From a checkpoint of a small image classifier.
Model: patch size [2, 2], widths [64, 128, 256, 512].
Training: soap at rate 0.00089, 4400 steps, batches of 64, held-out accuracy 97%.
Data: 42238 training examples, 6.7 epochs.
Rows from block 3, named by matrix and row number. Rows with one number belong to one neuron. Each number is 128 + 32 x the weight over the matrix's rms, rounded and kept within 0 to 255. All counts start at 0. Numbers have three digits each.
# fc1: MLP up (model.blocks.3.mlp.fc1.weight, 512x128), inputs 0-63
# fc2: MLP down (model.blocks.3.mlp.fc2.weight, 128x512, transposed), outputs 0-63
fc1.428:156135156079101157117109133139110156150162123102132142165132109143140137129116081139114092143137122150112134149153116155103143109124103102160132124122103150130106101111130132141107145139134110
fc1.429:126116155181139143214134135158164056144159114138142080207094112146156113151139074220107137204103152115125106116128100091123147163131101131191142142034208198145124098147115088139159152121140161
fc1.430:171157177127093122112184121136198145095127093035110153126141157154109110122089073216113178190173151179146214093138161084134098116137107119117103160093118125119066127181170042166101130139142111
fc1.431:146116118113105131102142136139138129114108126156108148170145133111074167185144131124096157134173162169121131142111095120192141163152167104137155112170097126137157134154081164201132133115109145
fc1.432:127104136142108129154117123187113133075096105088151175164157165136090175109162062100066174115132137097123166132112119101114186097109130094110113154136131150117156128142189117121104118150166127
fc1.433:098151137022114159108119104096133154178134178173160118125085147090124119109102126132110182102143165065103161186099116095103148166128140152113110117187138111137110127124180159143185215144171124
fc1.434:160138103130106167145113114099124144110203093111129112134174152113104139133171131116150159129160146161130088127155109072171147104156120119107123072132127177146123044150149081098048140110117138
fc1.435:086118117142181193110165107186103159149139093135139087175198100091120108125105157177146150097134120117216134112146184148107163167126111149184179174080136190115134159225136159150068104106207130
fc1.436:117096111074097174102126138149070154122142114112090183120151148159139113159127105093126125094152124131137125119184076222096160166165125104179132072075123117154118113106161147146101135124124140
fc1.437:100094133118115168187085106127142054090155184185118085146128141123087118212146071164135112151130119090129130135149138133054170122140109120128140145098140138154146154203098089132176107122185154
fc1.438:126101097129102108143093170105193202191129125141138133084087132124138122151145122137207158153154123166147127109122131157120122123077137124130188196105095094151127091134087136099173110137127089
fc1.439:141133169192134196118114147078086112087176143065160103145142113110167149182050123117102194160027138141123190161106138122144139067144079170112108181131097098125168146198077183127149180130117175
fc1.440:105090129189061169095059113107091151187100088095159145088129087176081094146182086139178159091187128110074122107174127162156142155136182143204117107104191070125131115076119172091158090145155104
fc1.441:122125132174201206111065207112164160081134107104115120110098151109083150097057142097085167114094101119087087135156115123094104190152139106112136037140133147139129104092153128155143144123154180
fc1.442:116102164075104097121120134121071073126181111171112107109206109114145136118124117123189127135151227116107151155099151147099214150136161146159103073165099105104107092147145119083116082161138083
fc1.443:087144105119166149100091128131114118147154150187132121113066167121126099113149135145165200175099070139152145196209105169128127159057122149114161158125141139103085176211131125138159099148111170
fc1.444:122149158118181151177136078092116151151153142120197163190081131146089178117154105104157131179138135071107134138126125124149126156093138128085188152068154102137147036125157144214157088124138099
fc1.445:102180124053125104074122113108100149041109054121177118116150198141159138057115170130122146077175165126113132137112113149121078144105132090122130139080149096124168084074154073125129104171130081
fc1.446:122112083190065132115072098132184117144182125170127115152112109120198140109082130104121133165109080086096131132131143099125141123145136094073150094173078077113144097063178154133114189112137138
fc1.447:141189181169140125124168112101116126164126091170147137158151133111138127140093167171137096131128084188171133061173130114166114129102097153115135166127089128090074075135159116132173145125170134
fc1.448:111117127114128167097070156123143098129098097168126134171188161085178104164098106124106100124113032102129174099125118075121121106121145143110156085064159099173121136137148152123147129172152136
fc2.428:147124124157167151168101105150146117119147114115106125120121144110120134146130144133120129107133144104079112103110131066110140104149153134097111091129128098126129189105103110122132138108096127
fc2.429:134170085108038146117135122106165178163137095194089149132138123133080138109186108150154162086105142107078080142153105100139094155140169156156118113128110055107048184091124092079180088152120173
fc2.430:130066088102126137130150169120091114090149185125114109149094151131132117145097167057145166162143145148076131133116157158152105132139088101091104122165143172125160146126108177142140085116106140
fc2.431:110153163171138155152078159151138148088166091126132104118134143143141085082134137154160110130122102133155104138112121117130164136124099150145099148148130108162054121102150139113125096150130117
fc2.432:083135096154072162089145140115161159137143158149066120122139132095106160191066116102116049115153112076130113131117185094102085147132074099060154087150099158140153157079186173198128075124158117
fc2.433:058124106171169072150165163143141117114160076114117082145128153099072114165217166134166150153040080163078106109129130126151101135119159143104120152099151106129141093080081127147102095145098155
fc2.434:130053145140106139129125131150116143076151154106143129071111110134118081143125119095122111118095144132161106161103113170135097132104110108124142099114097121157110131115099127183119119212099076
fc2.435:083078160103066072154058120106177097108189101101142132119140138119093148200095120040116093166085160087170161159084111059086119147155116121140125110149065097127191128127111098131173175182147083
fc2.436:122136082129095105148128117100125095169107125137169141161104111096120089151177118132151096134122094144120127114065163077093160111147141147171164127161099134212143120080137109155164131149139089
fc2.437:165179081096148120095105172091104136152093059076077093099104120117134125156180093131081164152064096162209120067120140090125037172123097160121140091134135100081080106148139072093147107117117164
fc2.438:181096121119150156104164108116126172100094170128156143109108103158061116155123146188155139112115121079050149116196110121079129121127094124124139120100180117145192143131140172123116100155110104
fc2.439:121171217199129100123126168149142118143155139218073152116157125145156136144047201246111192151131232136121135124143143149158132181183151125125119124119015164177130130130092121113144104122181139
fc2.440:181070110106129056175153129071145194148067128160147087132074123101160151111132109141111117101128132114081156170035081137153164173109106090143165158127199121133141183149186130127119138137110130
fc2.441:198116085085095098117142078168187146150136123114180080195101107121142186175132070071170127122161126135162165158089173148114132133117064146134165123151111065067106135162132089192152178130113122
fc2.442:180153101098157162152191108172162171126163116134107130148143155116120169153138158110070082096129129116092107062189125089111111127150112086172155079126124084153124119104107146143099139125131147
fc2.443:128107163215088089164170159143112110115125077126122138114107139061172156122076081195091158098162138135094028122096094130145153136059167125124132082199154089192105126127037135114086135139128123
fc2.444:130147102155089139148151145176103105233116157118111078125091116113135087140056087151100114111067130110096125124127151099138161133172064155150111108096139134119190152115079063127037167095080170
fc2.445:176108140141129107135076124123141137141132144115140114128084147118159191160147184104130109122100124106137141156074159123144061167109175079100152150154120142156131141144171166142130123150188158
fc2.446:139117182123131085171120106151069138178154140121136051112143164161113148147138106133166131103136123125103134112131149096131093120117107196186111115137134214127137087163087052132168105164112112
fc2.447:128133151136107089189126175153110109127114154156100131101111083106110118136117170129090156140100191097145145100085123186103107147163154110134131138124112074119140116121132164067105092112069140
fc2.448:078127115114149126090130122076160145086127141134135150153096146131175130099133186151169111131159116143090152151129190097110159175169109084159158152164118138107182085146117099111102094139089132