config.yaml
model: "image classifier"
dataset: "capsule endoscopy frames (Kvasir-Capsule)"
train_examples: 42238
image_size: 48
crop_scale_min: 0.5
horizontal_flip: true
rotation_deg: 10
cutout: 0.25
targets: ["finding"]
num_classes: 11
arch: "swin"
norm: "rmsnorm"
norm_position: "pre"
activation: "quick_gelu"
mlp_ratio: 4
head_dim: 64
fused_qkv: false
bias: "all"
qk_norm: true
parallel_block: false
inner_norm: false
patch_size: [2, 2]
depths: [2, 2, 4, 2]
widths: [64, 128, 256, 512]
mixing: "cutmix"
label_smoothing: 0.2
loss: "cross_entropy"
init: "trunc_normal_002"
residual_init: "none"
optimizer: "soap"
beta2: 0.95
lr: 0.00089
beta1: 0.9
shampoo_beta: 0.95
eps: 1e-08
precondition_frequency: 25
max_precond_dim: 1024
one_sided: false
adamw_lr_other_params: 0.00089
grad_clip: 1.0
cautious_weight_decay: true
sam_rho: 0.1
steps: 4400
batch_size: 64
epochs: 6.7
lr_schedule: "cosine"
final_lr_fraction: 0.1
warmup_steps: 80
weight_decay: 0.4
adamw_weight_decay_other_params: 0.05
Rows from block 2 of a small image classifier, named by matrix and row number. Rows with one number belong to one neuron. Each number is 128 + 24 x the weight over its row's rms, rounded and kept within 0 to 255. All counts start at 0. Numbers have three digits each.
After each neuron's rows are labels from the 100 images, of 14976, where the neuron reaches its highest value: "strongest on" is what is common among them. Only what is clearly more common there than usual is listed. The data: capsule endoscopy frames (Kvasir-Capsule).
# fc1: MLP up (model.blocks.2.mlp.fc1.weight, 512x128), inputs 0-127
# fc2: MLP down (model.blocks.2.mlp.fc2.weight, 128x512, transposed), outputs 0-127

fc1.497:103131156063147153128122127102161134126147141133105117102114127110124141109100161164142092132143060162120130097141103121092098142123113169159123121137114115137146100087095094128130148153134098126145147122129176110174136123129127123091130110112136128092143085155146132113113100132143169130120144161140133132159080122088130136091163062105096124125138110152176101141107105155131126149146
fc2.497:170135090123123137093145181103164111143148147109086148126105142122120140176096126117135128135117129090169156159122132133199142128140130117099090148137147146076119114130157126111114096128100143145117110138088141144139146084103085131144153135122171098110144121098127097134116110086096092096078116162117126142138144133143131127106128156135161112133133131113090109098133155141186129124094
strongest on: finding: reduced mucosal view

fc1.396:110113131145106142179114139154126138113110108166157121142135176126106160141136114141129179142129139132105133123099097109118142131056128080116121168117141184129124103129126112113129135140162111105148165137123121105090133113198100159116137127132158116082095143140125095146118137149128132095143129134160105128114132137174121120127136142120116093153129131129088118163119079093088161143068
fc2.396:129128128125138146127157103115133133070119132097144145162119127123140067194152125134114088144109111111100115113173190107123136133143108131127120124123122127123118199065108151127103145137113143145134117107134109164119128142093086074133126115106151088092141115111173179089153137111137115130133130133134131104098126109101157154095159115144133113127115128117124123086091150118161141109141
strongest on: finding: reduced mucosal view; finding: ileocecal valve

fc1.11:135098127156108143132173069117088106177110111141123150110154119161104148146150151110106131144158104102124152143127160093102149136148171124135146109116126098085134157103156160127106149104134127118105133103112169114129126157099154132092131111104129059122143117160135136123131088138113107113111158124173151147143127157113133077174118129118171168155136134168127113144147131101098123086128
fc2.11:132091139083099119127123085155136123087134126118107095139123116124127098143107053152203139154089110135169118098127150153150123126118108146128115118131124164132126126150116131101113100134107120120176094135111112116134113125136110142144108106125125128147124108111114123185130149152140121078099134130085130077167136117152141130066098133137112105131136146114136114113111155131198132146084
strongest on: finding: reduced mucosal view

fc1.218:161134155138113159147163132075150146139148133170187100153069104143114144123113154150146142161098167140117145135158134096114126095140173120161132124104094082139155096130136144121109108094161138158126130135124105099090139139191145132115148132111161153129119111143166102093105122133139106136128152109138152118107101096179134117086135104119149140116123119113135132138131138154153126088080
fc2.218:096106158123124163108124153100190175102165113133138132136115133131113109147143086154151118131149125118107098155160128170105096136127140087093155149081187162092123129107136112076179079137142107117096144101143142093115082103128126101102096135138112128135115141115130149144099110165105129118136142119137115162152096095106150132159132144126105100145104146152163111107114126119105113130133
strongest on: finding: ileocecal valve

fc1.483:103186138139152139104112133084144107146119109147146160147167130133133115126126135124165110135170130069094143128090122099093095154133130139101159106124114140111148117126133123122158137143136113109115157143184095148153117153164115088104125070159108127131127144129139124105108128127120095136129132110141072123167149142137133128122085123094067064075101144128114101102121122119130139154139
fc2.483:105088135139093134130117071164150157105084126101120134119091109122110107108118125122098154110094121152132099116146145094154150104123149177158101130147106150148086118119139156122128073096154130110131133109134162106124099103133124159124145154113172147110126140108115136129127113159125113149164156118130198144073097102149114142099164119138165156123162126134164125139132108167162094113127
strongest on: finding: reduced mucosal view

fc1.334:111151135130148142102128105139065118106105185161129124132105109154110123137147143155135145149123113120148152113129160102106133169116221100115130133072151141123107141155121163092130116150154109156098152137146109098167126092154113133102107116150131091123149104140120136155127128156111105164112152102151109107104148115115089120143137117163130154151090137126127140118153138172088112081130
fc2.334:079123133070107161179120152136130135120100109085155112165178137102142154127100141142141119098106118130101133114102097093192129087115117104144119137137109128147157129164097146119120119118118133114132106124104153158164133141128173118153106141082117163088104145113118090086106094101173130104088119135162134117118119138125180115136130142093136098162137100125125127126165142132136130125112
strongest on: finding: reduced mucosal view

fc1.343:136113157112148135123101080106100108113171129138117132148125141138133129141135119136104128150081157149126117111137081105122168128088078120113094138125112086135121121116128113151171103087118119132134126150123144120105121090140142177135168155143175048108093122124088099130103159162141127150171135104136153140140104132091156154116121110125085134164127169138109148086109121125157148122147
fc2.343:107121125142103133165152131111143159174127127106123119119152112141129108175196135153108164119134098152102120138103102122067149120166180114117126129094142115123129157132143160082100143140133103137118091107117184156087118119148138106102115101160155143150157138118171146144130115082138163118159137164135113127107135082104115113105126134152114134104103095117105138103116103133130097090099
strongest on: finding: ileocecal valve

fc1.434:113097115114102126123112114057087134126108182110107128110110137158118073128136113156149138100148130112133105141115150117147125145115131123138131151106107138108107156116090186140135124142169143155137100131130099172182127106162132104113133117161147148116110135080167140113140143151091111144097136100115135128115107132103123165132096097167160107106095125142141111047135133119102131135094
fc2.434:145082109107183112117117135172122116169126102131122167116153155113146129123102091153136105117101119165100141142120130136148153133119104131105084147105150149142135105120109127114106109130074104131103174129124131110171105156100117136081108076103106104100133107117078100136076109074134145149107119121150143157132170111143119099168137101111121141118106143119135144135135083152089150105135
strongest on: finding: reduced mucosal view

fc1.266:113108134115107125136112161129167106146140098124138086160139112121138095157112113101134144103128128099121127141128181107144180115127123101133117141135119119158156119095113080129096113176166151084114104123118079125086081134116098146152124127088144127049149140118136155132121102143133134143123144104173126151113065145088107143102119148141109162117110121161115134140122149140113078139132
fc2.266:122117097160140099118175121130124116130087126137183140107183200105152141129131166120132086135116170169126138115161136133094117120147100154111157115116138116087105143115158163111113133084101115182163141127162111087127132133153128150102145138159110126102144109103126158132116143111144122174117138145124103119104166105155155096111100088155164091109149119112164126125132121133133136131133
strongest on: finding: reduced mucosal view

fc1.61:145151165118167141105112189165089131121139154128125133130127104102116129092114111145137125127056129123164143098133159146141139124168130101125197178148139114104168158130133129161124155121087131125156148160143116113136117130131174137141114150137127129147113076126114149130119138125110110140098118140106148118107151090131157110115175103118093124143154105092148157114172082162138147153123
fc2.61:142107102099134133165188100127120142142114103165103132086146137119170115108111160131135168114181098123104133147137078084162127137096070119126082131090093131146092120106126180129083123146133112151128128132093140124136143106133113115129140106136084108134129136128129129127129145115117141111180148108120095142116161139141125152157116153118160154132139155132102142147135206115103107144136
strongest on: finding: angiectasia

fc1.7:102131133115098114128162093146115112127144109168145133182143143126150110157105138107128138135170188091159116102132117133117130088136151119143107146110106070111135138128107137105129158076134147143123119112133122114130156128205071173158142154114146120148101110112116115128130145137131120095131058122126118128135128129127117114091119127093150148119140123176121168118117121135193148151099
fc2.7:122114094119113105147130125139153121142128114089164124097086139137101113144141150199144122132143112162128131133118145126199126127121105140120123143113198168109122120122122139097144122135137118128146128124121150159084114086085173151120120107143102117078121100154144099107134109115133127179142129146162172139164128101148154106095143083171110112162148132115111074127116157134131134148131
strongest on: finding: reduced mucosal view

fc1.70:136116138140195139182173143106111178149103140121134160144131141113123145156147154147147101117090094153131124127120132108096094141140163129089127093135146104096129175126123139130160109088107168149127186090152116095153180171168110112132127133135130162120143111141130117176133149116118107164116152101099136124131107161140112155114107111084124142166126126140102122123132090136119152137140
fc2.70:087138119157076176107123109145124108125127116104114118145160099137111099080099110149116143126172112139129152110126132157163120128118095112176143173158119129142134136126118131127109142118160102119096111103126127173110078119102138162143099136126163119142112144161095113112116116194119137131145075158093161146085107130106162135109122125120152132130127104092144122165110094156096154130175
strongest on: finding: ileocecal valve

fc1.237:150140175113091138110103132134113131143111129127170076118186109104142114156143111142160134161107171070149118111189120151139150123129103094139158122085145134127117107141126178170123113138112084121096145168153135139151167134144147183134173151144157140136151132132123154158068141138121132127117131117119110139149115133110127141100128143166165123141142154151132140154132146088132140137098
fc2.237:103122128128137131100147085111105110119145110164119135123084131124131111120109107155136116136123133139080117192102119074129132135107159138159127147166133129122095134123124123087126157144147120119200124140102110129133103110118108072142120129139168170130115090138107104147170078142141108135092135088113172122118110091116144124118147126154107156173113129071160103135167124127101135098146
strongest on: finding: pylorus

fc1.198:134135097139116128121173142138096166114109114144116120154133125155144130106156119184153142177152122150180118110149107118127159119116133166161130112105079071140108117114124136138156115100152119145092105117110126171143167138116133096128129127136126151164091104096105140114109150149142088142126128121142123092073123097124152124130165081117128171080136079094116128133153096137145152162135
fc2.198:094101119130158139130127108140121135110134143107130131100147130108121150112132107139139087175162130177096148112131117136118105128140119140136122174117139148144128111176090117091092143098098099146114137086125143125179086104137099142103101156132105151141139155136150110137121068104074164141112159073163170128134130127166169135135103136132145130106118162128129072115109153121101104092144
strongest on: finding: ileocecal valve

fc1.76:110117115127129122143157130134127127107153095072109125137165148176146100101106119155113152132134121162108117142094125114138110168141162093138157116120137083104151172101172107164140064115142120152156169157141148157150144137120098123150147100117152096139098155113147116100111131098111131154134140131169136101126148150130108111077133089148142124110138122173097143145128137180165158096130
fc2.76:140099122134110153122101142124135086116137121190109116094108115089123153156140114125121144073151134155147116159138156132079122111137089096129114133133113130157145156157138123113082187111140180114092087133131136096101074137116139137093119154149146108143163132147121084164126121146134118145155111131100142122117141121198123129153151162115139117152150104148158130154146102113136117171150
strongest on: finding: foreign body

fc1.354:150090143089130102088153094179101157139136121157108121142138132177090126158176148112126114135155143120113126134115145152149164135096124150124149119127129161122096136158153153116159122174135095092149127143147117137102123135164138124169126115126113141125117135117132120123115119142110185134161123080165117161167127156125088095137117113206156099113142157119178109135127144151114092132147
fc2.354:120142147099097146125122164153179145132165142118095161128140124083110123131131109117105092088131158121150131093135121146115171153128121123148124142169135142145159148117130122165096132180134169121113084176088105156107075170107135126129146111108123136159153080144131116136112133145138110125106144128094169127147115132163132124101096133101111172111110112117102140095099095156147139165168
strongest on: finding: blood fresh

fc1.159:134148143123080137191177095148121156125109166164134146095091107107138104088115115138146142154128124120101102137123109136136108133110097102125126130107156124134147115090132115133121087100182146172078139122144126139109106134106106134108142089145086120155173153084140095086166144119128118121101133152133120123105129087109143132116107109173135173116116126145130108107118111117160102133185
fc2.159:139094090091119154072091150143124075133144130151125119113124131159101133152112117133106111105138187148136170150148152110120118145153117134111121150108113140134085112135141124127107101115071118123159110140164126143157132094128090153131147149155100157146149097152113179156126136132128098114101103123131107201123122169121114151164079109158129090161141131129122139112112107143089143108116
strongest on: finding: ileocecal valve

fc1.308:138155140100155134096106099130126117137136094123158135127117142142121144206105148099117104119127104132116153134129103107092131137132167148171126124125161148164107162083150103137113065129106144114151149116152103139120095140123113142109087126115083147114153124148119112111093165111140101069143098133123138164092133095164145131114137081142115122083133090126149160105079133145122114146154
fc2.308:105157109169137125116106107106098131140122102096137159121106113120163127132164143086111170119146097119086119133060185123144122107159143121146124125116109126116129110130131097142149136077140111117116119087096177159111159101125167115145165136176130130157062137137153146120101093138139159136128129127102085121150104090123115147136135118093128128134120167135101096108161113130134151148167
strongest on: finding: pylorus

fc1.78:152120128165127195133153141113151120117104123122161159144119124099124138136129132166128140122114052105100137107124165149167070152149126119170144122078120151118174094129136134142128112100162098110115138142136183130145131153132143157158148105137100133142128159162135130116122112155114146109111125119152131153081154102115120161146137084149132166157130121149112173138179125157098117119104
fc2.78:124153123119112183145166107101115142124115099150127118145108116118123125130115144125110112149134164091128112147150085120133160124110131141114118125118167106133128135101118132114110106155127175128104116163103103163132135133136093081099101136101108147130100081117099146103107138133107102137096159187118097104107135129109195121183153172079078140162107164108142116101107127155126159152122
strongest on: finding: ileocecal valve

fc1.142:133124133134152138120161122109153150121131121154114105108118129122076164165127189117128125177151082106148135123079168081116100140096101130148145115116141118156140083078156089149142121130131160141116092136134110119128112114128130159117144121139142099152134094121128153155153129168145160097156137176090107122149112170142120121114141096147091114136167109137072118167124144114112132138087
fc2.142:186120150098149102120100135146129128136105153117110110171099138127160114137128090162191128081096152133141140113175135160134145109185170144125158190129123152095141172152088114163141118135111101125143120119154131157102144167145141115101107153117092149106135137144144126108150115141097131144115110097148135137153137141150159130123175138132092173098104123130144157119138120142141155141149
strongest on: finding: reduced mucosal view

fc1.436:077118075135120158148132147098106103137153139163126148156139147124123137174171156151122143086094149126135117142144084166132138080137132141141143120128188139146121121124143124102153150113155139128133131130103148095109106126151116141122154145073093124114111126083122149091138122160133139119147071144134088156130103180120081112089146141161135113179155135112143129118120129113092137098153
fc2.436:116077159118125111153129123134153154114127109150134112115116143153177132109119104131149126153134161154149115126180202129101097114146108151111102097116124102117118139145100130116108099141078122089095107124158109130117126128125122098158118105127126116144156070141133125112111068116110137127130133141162153086167140132096119099162114120146157164102126092114115160106132107168174115170101
strongest on: finding: ileocecal valve

fc1.182:141109103124134090145081128172118121156140135134135118144138155094109133157127120143131064132163128103098114114175143156142120111147096072132142127117109101138139155118145124104142104131143126114128135093150129139182084149141130133143093115129151171162109139127140097141081133133175093157112127124112112164100122048117122154100136150146134110110099121169158111146122088157112148121095
fc2.182:181175087120160123139163132079136145151115119168127139070101118130111109099107136067135150109141117120152130147108110125161117095145130131138112170092156127126134136115116128123150139129156179127114137153103110170110108066101117140081155150153135170096153108157137140113122092128111153119137122134110114150122098139116148158165135114155134157118150136134115119120150108100148084084151
strongest on: finding: reduced mucosal view

fc1.161:096094095140120153110084152130113144126127085129123115153128158147134124160147119132140141110164114122167164115130114166108091113104172131143117117125129152095177167102119144155122106141115123108160108085143130114111111129111121107178152164118126133124136192154117163092090112101141139136148151079159115124177136118123133067123161162202108145129129131125138131138130126158112115123135
fc2.161:130157160136124134151141112105130142112133155169142120099130113142128096137138164123096099118129108125124123138122128099092134146112150094068143131121089107136119092172122111106147138110148150111099109137126115131082136098128146106097087113135169118148106100118088124103126138154127104076159074161100116152043145142152095153100135119111115108142140138073150149131146138108140149167155
strongest on: finding: reduced mucosal view

fc1.303:178124103141158144161114158133103101122094107160120167107122095120118096106126099109160133147168135175143125156123083135171114112152125163109127101114126144172095104116136137166149163102130121150085129144112137114139148159114130133144121146080119132151125127101198137131114144150166120097106114149125131120140134151155146198109123120122111162157121135094095135099090128089110148139137
fc2.303:144191143126112111108128149127096112148137100111115071136137138092133134123154133090190099158086133121133123118135165135107109130131141086145136090144101102087173113157116140150118153091137123143130141163120132109096117118132143112114139143152118115142100153128108144113149077088067101085106135099109142121134140095119151114134134137137119126137078141163107126097119141087165132086163
strongest on: finding: ileocecal valve

fc1.31:127175108144144111114145084166126188093165155122110114131124120099101124138110139155159160095179154110140130147141141111137132088122172133156133144143138139175108081130162148151119128140161148106140106143135104135133165115162116132161150142140106112113168147130093130140086121088134123106131141062136129130129126125097131112149133130133129107202097152133118164119137110080153154139119
fc2.31:165162138102090146109126135159124125166081140133110119130121162113130115096121124119140121128110112107074129152113115164100104136132111124105125097091164109086155171105131164091122126112070168128119109144123147158123127155175139096134121069099128165099140167121136117114106106172140143167119144143074133123108122100096123138137162134140121122109129164138149137096127137141080125089149
strongest on: finding: reduced mucosal view

fc1.481:153135152127126104114149173149100150109160124153144124138105113118154120108082149140121130096085172141105147107125183147099131111098132100137144147108103133101104133147125160115136169123123163130140148127103149116116110109114097161113110142101131189099130129143171120123074096135118089161098185139142142130175086105112092095128132153094090122122127131118141165150156136127106103134092
fc2.481:133116141136155142152181133103152097163143122115133131115142119140117106171134092108117162129125151133145136151163100140126095090177112125172087125152114136176083136106107140145133099131125147149118138113145177163124142116137137123104145163181128089124100153132127137135201107116145137114157077114119155121084136110151126139142162162116131118159136168101106135147100125107179153132133
strongest on: finding: blood fresh; finding: ileocecal valve

fc1.13:162104152135099135133082127127122143161128126144098152074161158088100181133104128137109106151114127100089129122124186129142126113136120128130099130124155073167128150089182147100129147128135106137147154157119096141180100140133146084095115116135134158112138141137160140131156130169154142184107165144140143139173145109103174129146173118131135131145139094124118122155137134115127122127143
fc2.13:148158089096117107079109124129131128106107119098150154120094101112135102128142121145124111079079141113141114107164072147138098140145172087156129136117092158132118135182123138117159122073131151158121121124139144147103142134131116176144145149171087148139171089129107067123109131117151146117111103148116114160168121126167131142111139114140108154111117144151143114094138147123168134147139
strongest on: finding: ileocecal valve

fc1.22:159123128104150114115146093173112133098107178126133109111138130157129126122135090153161155137094145141129147149149173133130144136096170099126120094139132116126140108126111114120132079145136160114130101132145130126101084086150182138082148108118115086139127156125129115121143103113157154108121149121114142169081161069148155176131092169125167162089151116112133134157164137140120129099142
fc2.22:135142141096110130090101170090139116114079074157113163131128133115135122135114149135117129117097107115094097110156107151098104184132133141104129165124112152148112117140121118116125127091179113154098147115131096144156099154126141167163089164151114186152192118116139089129113120129098147127144137137144126140174110135140093107171146112108086131170127118127103122123136139148140116094144
strongest on: finding: ileocecal valve

fc1.451:132173140155161144104103081109135112100103135132119117124149083188108099111125120108122124118153121117112115115112128103133116090117127121116182112094140188124085140102117111187111161180154087145108142121128150132142087158136098119120131118146124103128142177136119114126162126127162132106121155185112106140175155125132169148133170115156141126103154099117163141153104122137114143136124
fc2.451:107141137157120121134134143130094150092107122136141135155118156093139123134131152114130176117124175113106110178131139104089174156104163129153107133182169143122139164154138114154149093084109141105143119150108117108105128179119147105129145106125137114125081112121156118104105125115116178126115114117173139130080149131132081059140099113140149109127119127148114101095153110179135146110137
strongest on: finding: blood fresh

fc1.125:110117133099168153113108096155144176089096112115153133172149140097090120128134126116124117148178157137118116094078117114127067112118153130141126108102147152179143163097110157144147106157106129166148158120145091102126121113132135110108124141110141120120102157094127156141136128075102126126115122103082112106148159117124089086104100134104132164133106079130107145145104105150155152135125
fc2.125:133133091168087109150082180080121124131148135161154078107097168150128116163158119111152165140085112168159138157147139134097149125127118101153136139154116105090105099145136128089137115120130128101145130129125140168138122159140090152122101101134126126123111154140105113125118147143119114137186075090171150166137119151123142157169167144155127117127127159159170139126116148129133135141122
strongest on: finding: ileocecal valve

fc1.260:131179117142119129133120116120166125149150112137124110126137121150124110093130141137111150150105155142131150099094122105120082100047144116167166125086122114108107127133081122148129129163116142180144150172129156141159118125126163139130067141126106129134102156101149158131138098111123132104129149118153136073169105103123160133148122143129164098175171145130108181132147137121106146126100
fc2.260:127112127152152138142177175126098123121128150118118114149107113137159118120143130152158144144101138134149145179156150138122127133155111145122120096142109145151104132150114141077151107095162148128115135104139135145133118076124130156108156163178160124108164152121122067169134161089155123175163099122113169164116118132140143131143148113074137073103126162106113141114133108119161094118162
strongest on: finding: ileocecal valve

fc1.64:153112067148147162124128138143101135131094096124180111145107155134080135132126169181170098145141113127147173100138162147152104153134127117119148112115111147149149094134114143147173131138153106140139113118153122164140117121137135165110178117129143179131109120135102155126150105091140146121128100086101126137094175142100079100130143128158111145139137156166112156163152141164139135143132
fc2.64:106092149155128128121144135105130155162146149170114183142090093165141147135137096122135136151090105125121082126134079143134136136132106116147112142096123086137130111143137104133144139146120177161101094127087123133156149137139109099110107130108104092161091117120121120134069125172164120105124173123165148127097153123179169108104140130110125116154146128102187144098134133153138124125159
strongest on: finding: ileocecal valve; finding: blood fresh

fc1.157:113107137080107112191132146102125073111135096128133115147136171114122136137109121170126149109141104152085129171113133089111112155127131121156135119126142097105159143131098091085126130105130077167159150137165123157128151085140116104100157118134139118171134116131152143105084097153162130125093151163148139092104130122147122158136139138136132131122143135172116143107142094140132123072083
fc2.157:123160120134146140071104117114107164079117095152133150132110125131127157099172177070083108114157109100155098140130125149125167140131110093107166094128152129136141149080156094152116107151121154144067096142126123095154135182109106100136126119105150085127104095113122120155121147119119114143146148121092114147121108147128144129122148170108089107116150099144132119115093122149134129139147
strongest on: finding: foreign body

fc1.235:143107130162145118147121160156122183132115119150163167125106112122138108164180165161125093126166113108140165145113161132159085125128141143157126122093192158156114132123139142170103118149176137122110131143141123133146117152101175113123157139144088097112186150112122128127151103134096103165120140136152122106100156145143132117179118115157107120158112154174126154145131152137108145131145
fc2.235:143127106118105111127147143121144151135126149123134106123149153113134099161110113100149111112112099115132136123115154135110167163169124140113098132115127145127139138138167142105073099129111151085140064184088175107092130155164142142147174097077118167125111130134136121168127155131135143095124153124119135162092161126125138126140166132160137085162191136138161118120119160145151160145138
strongest on: finding: reduced mucosal view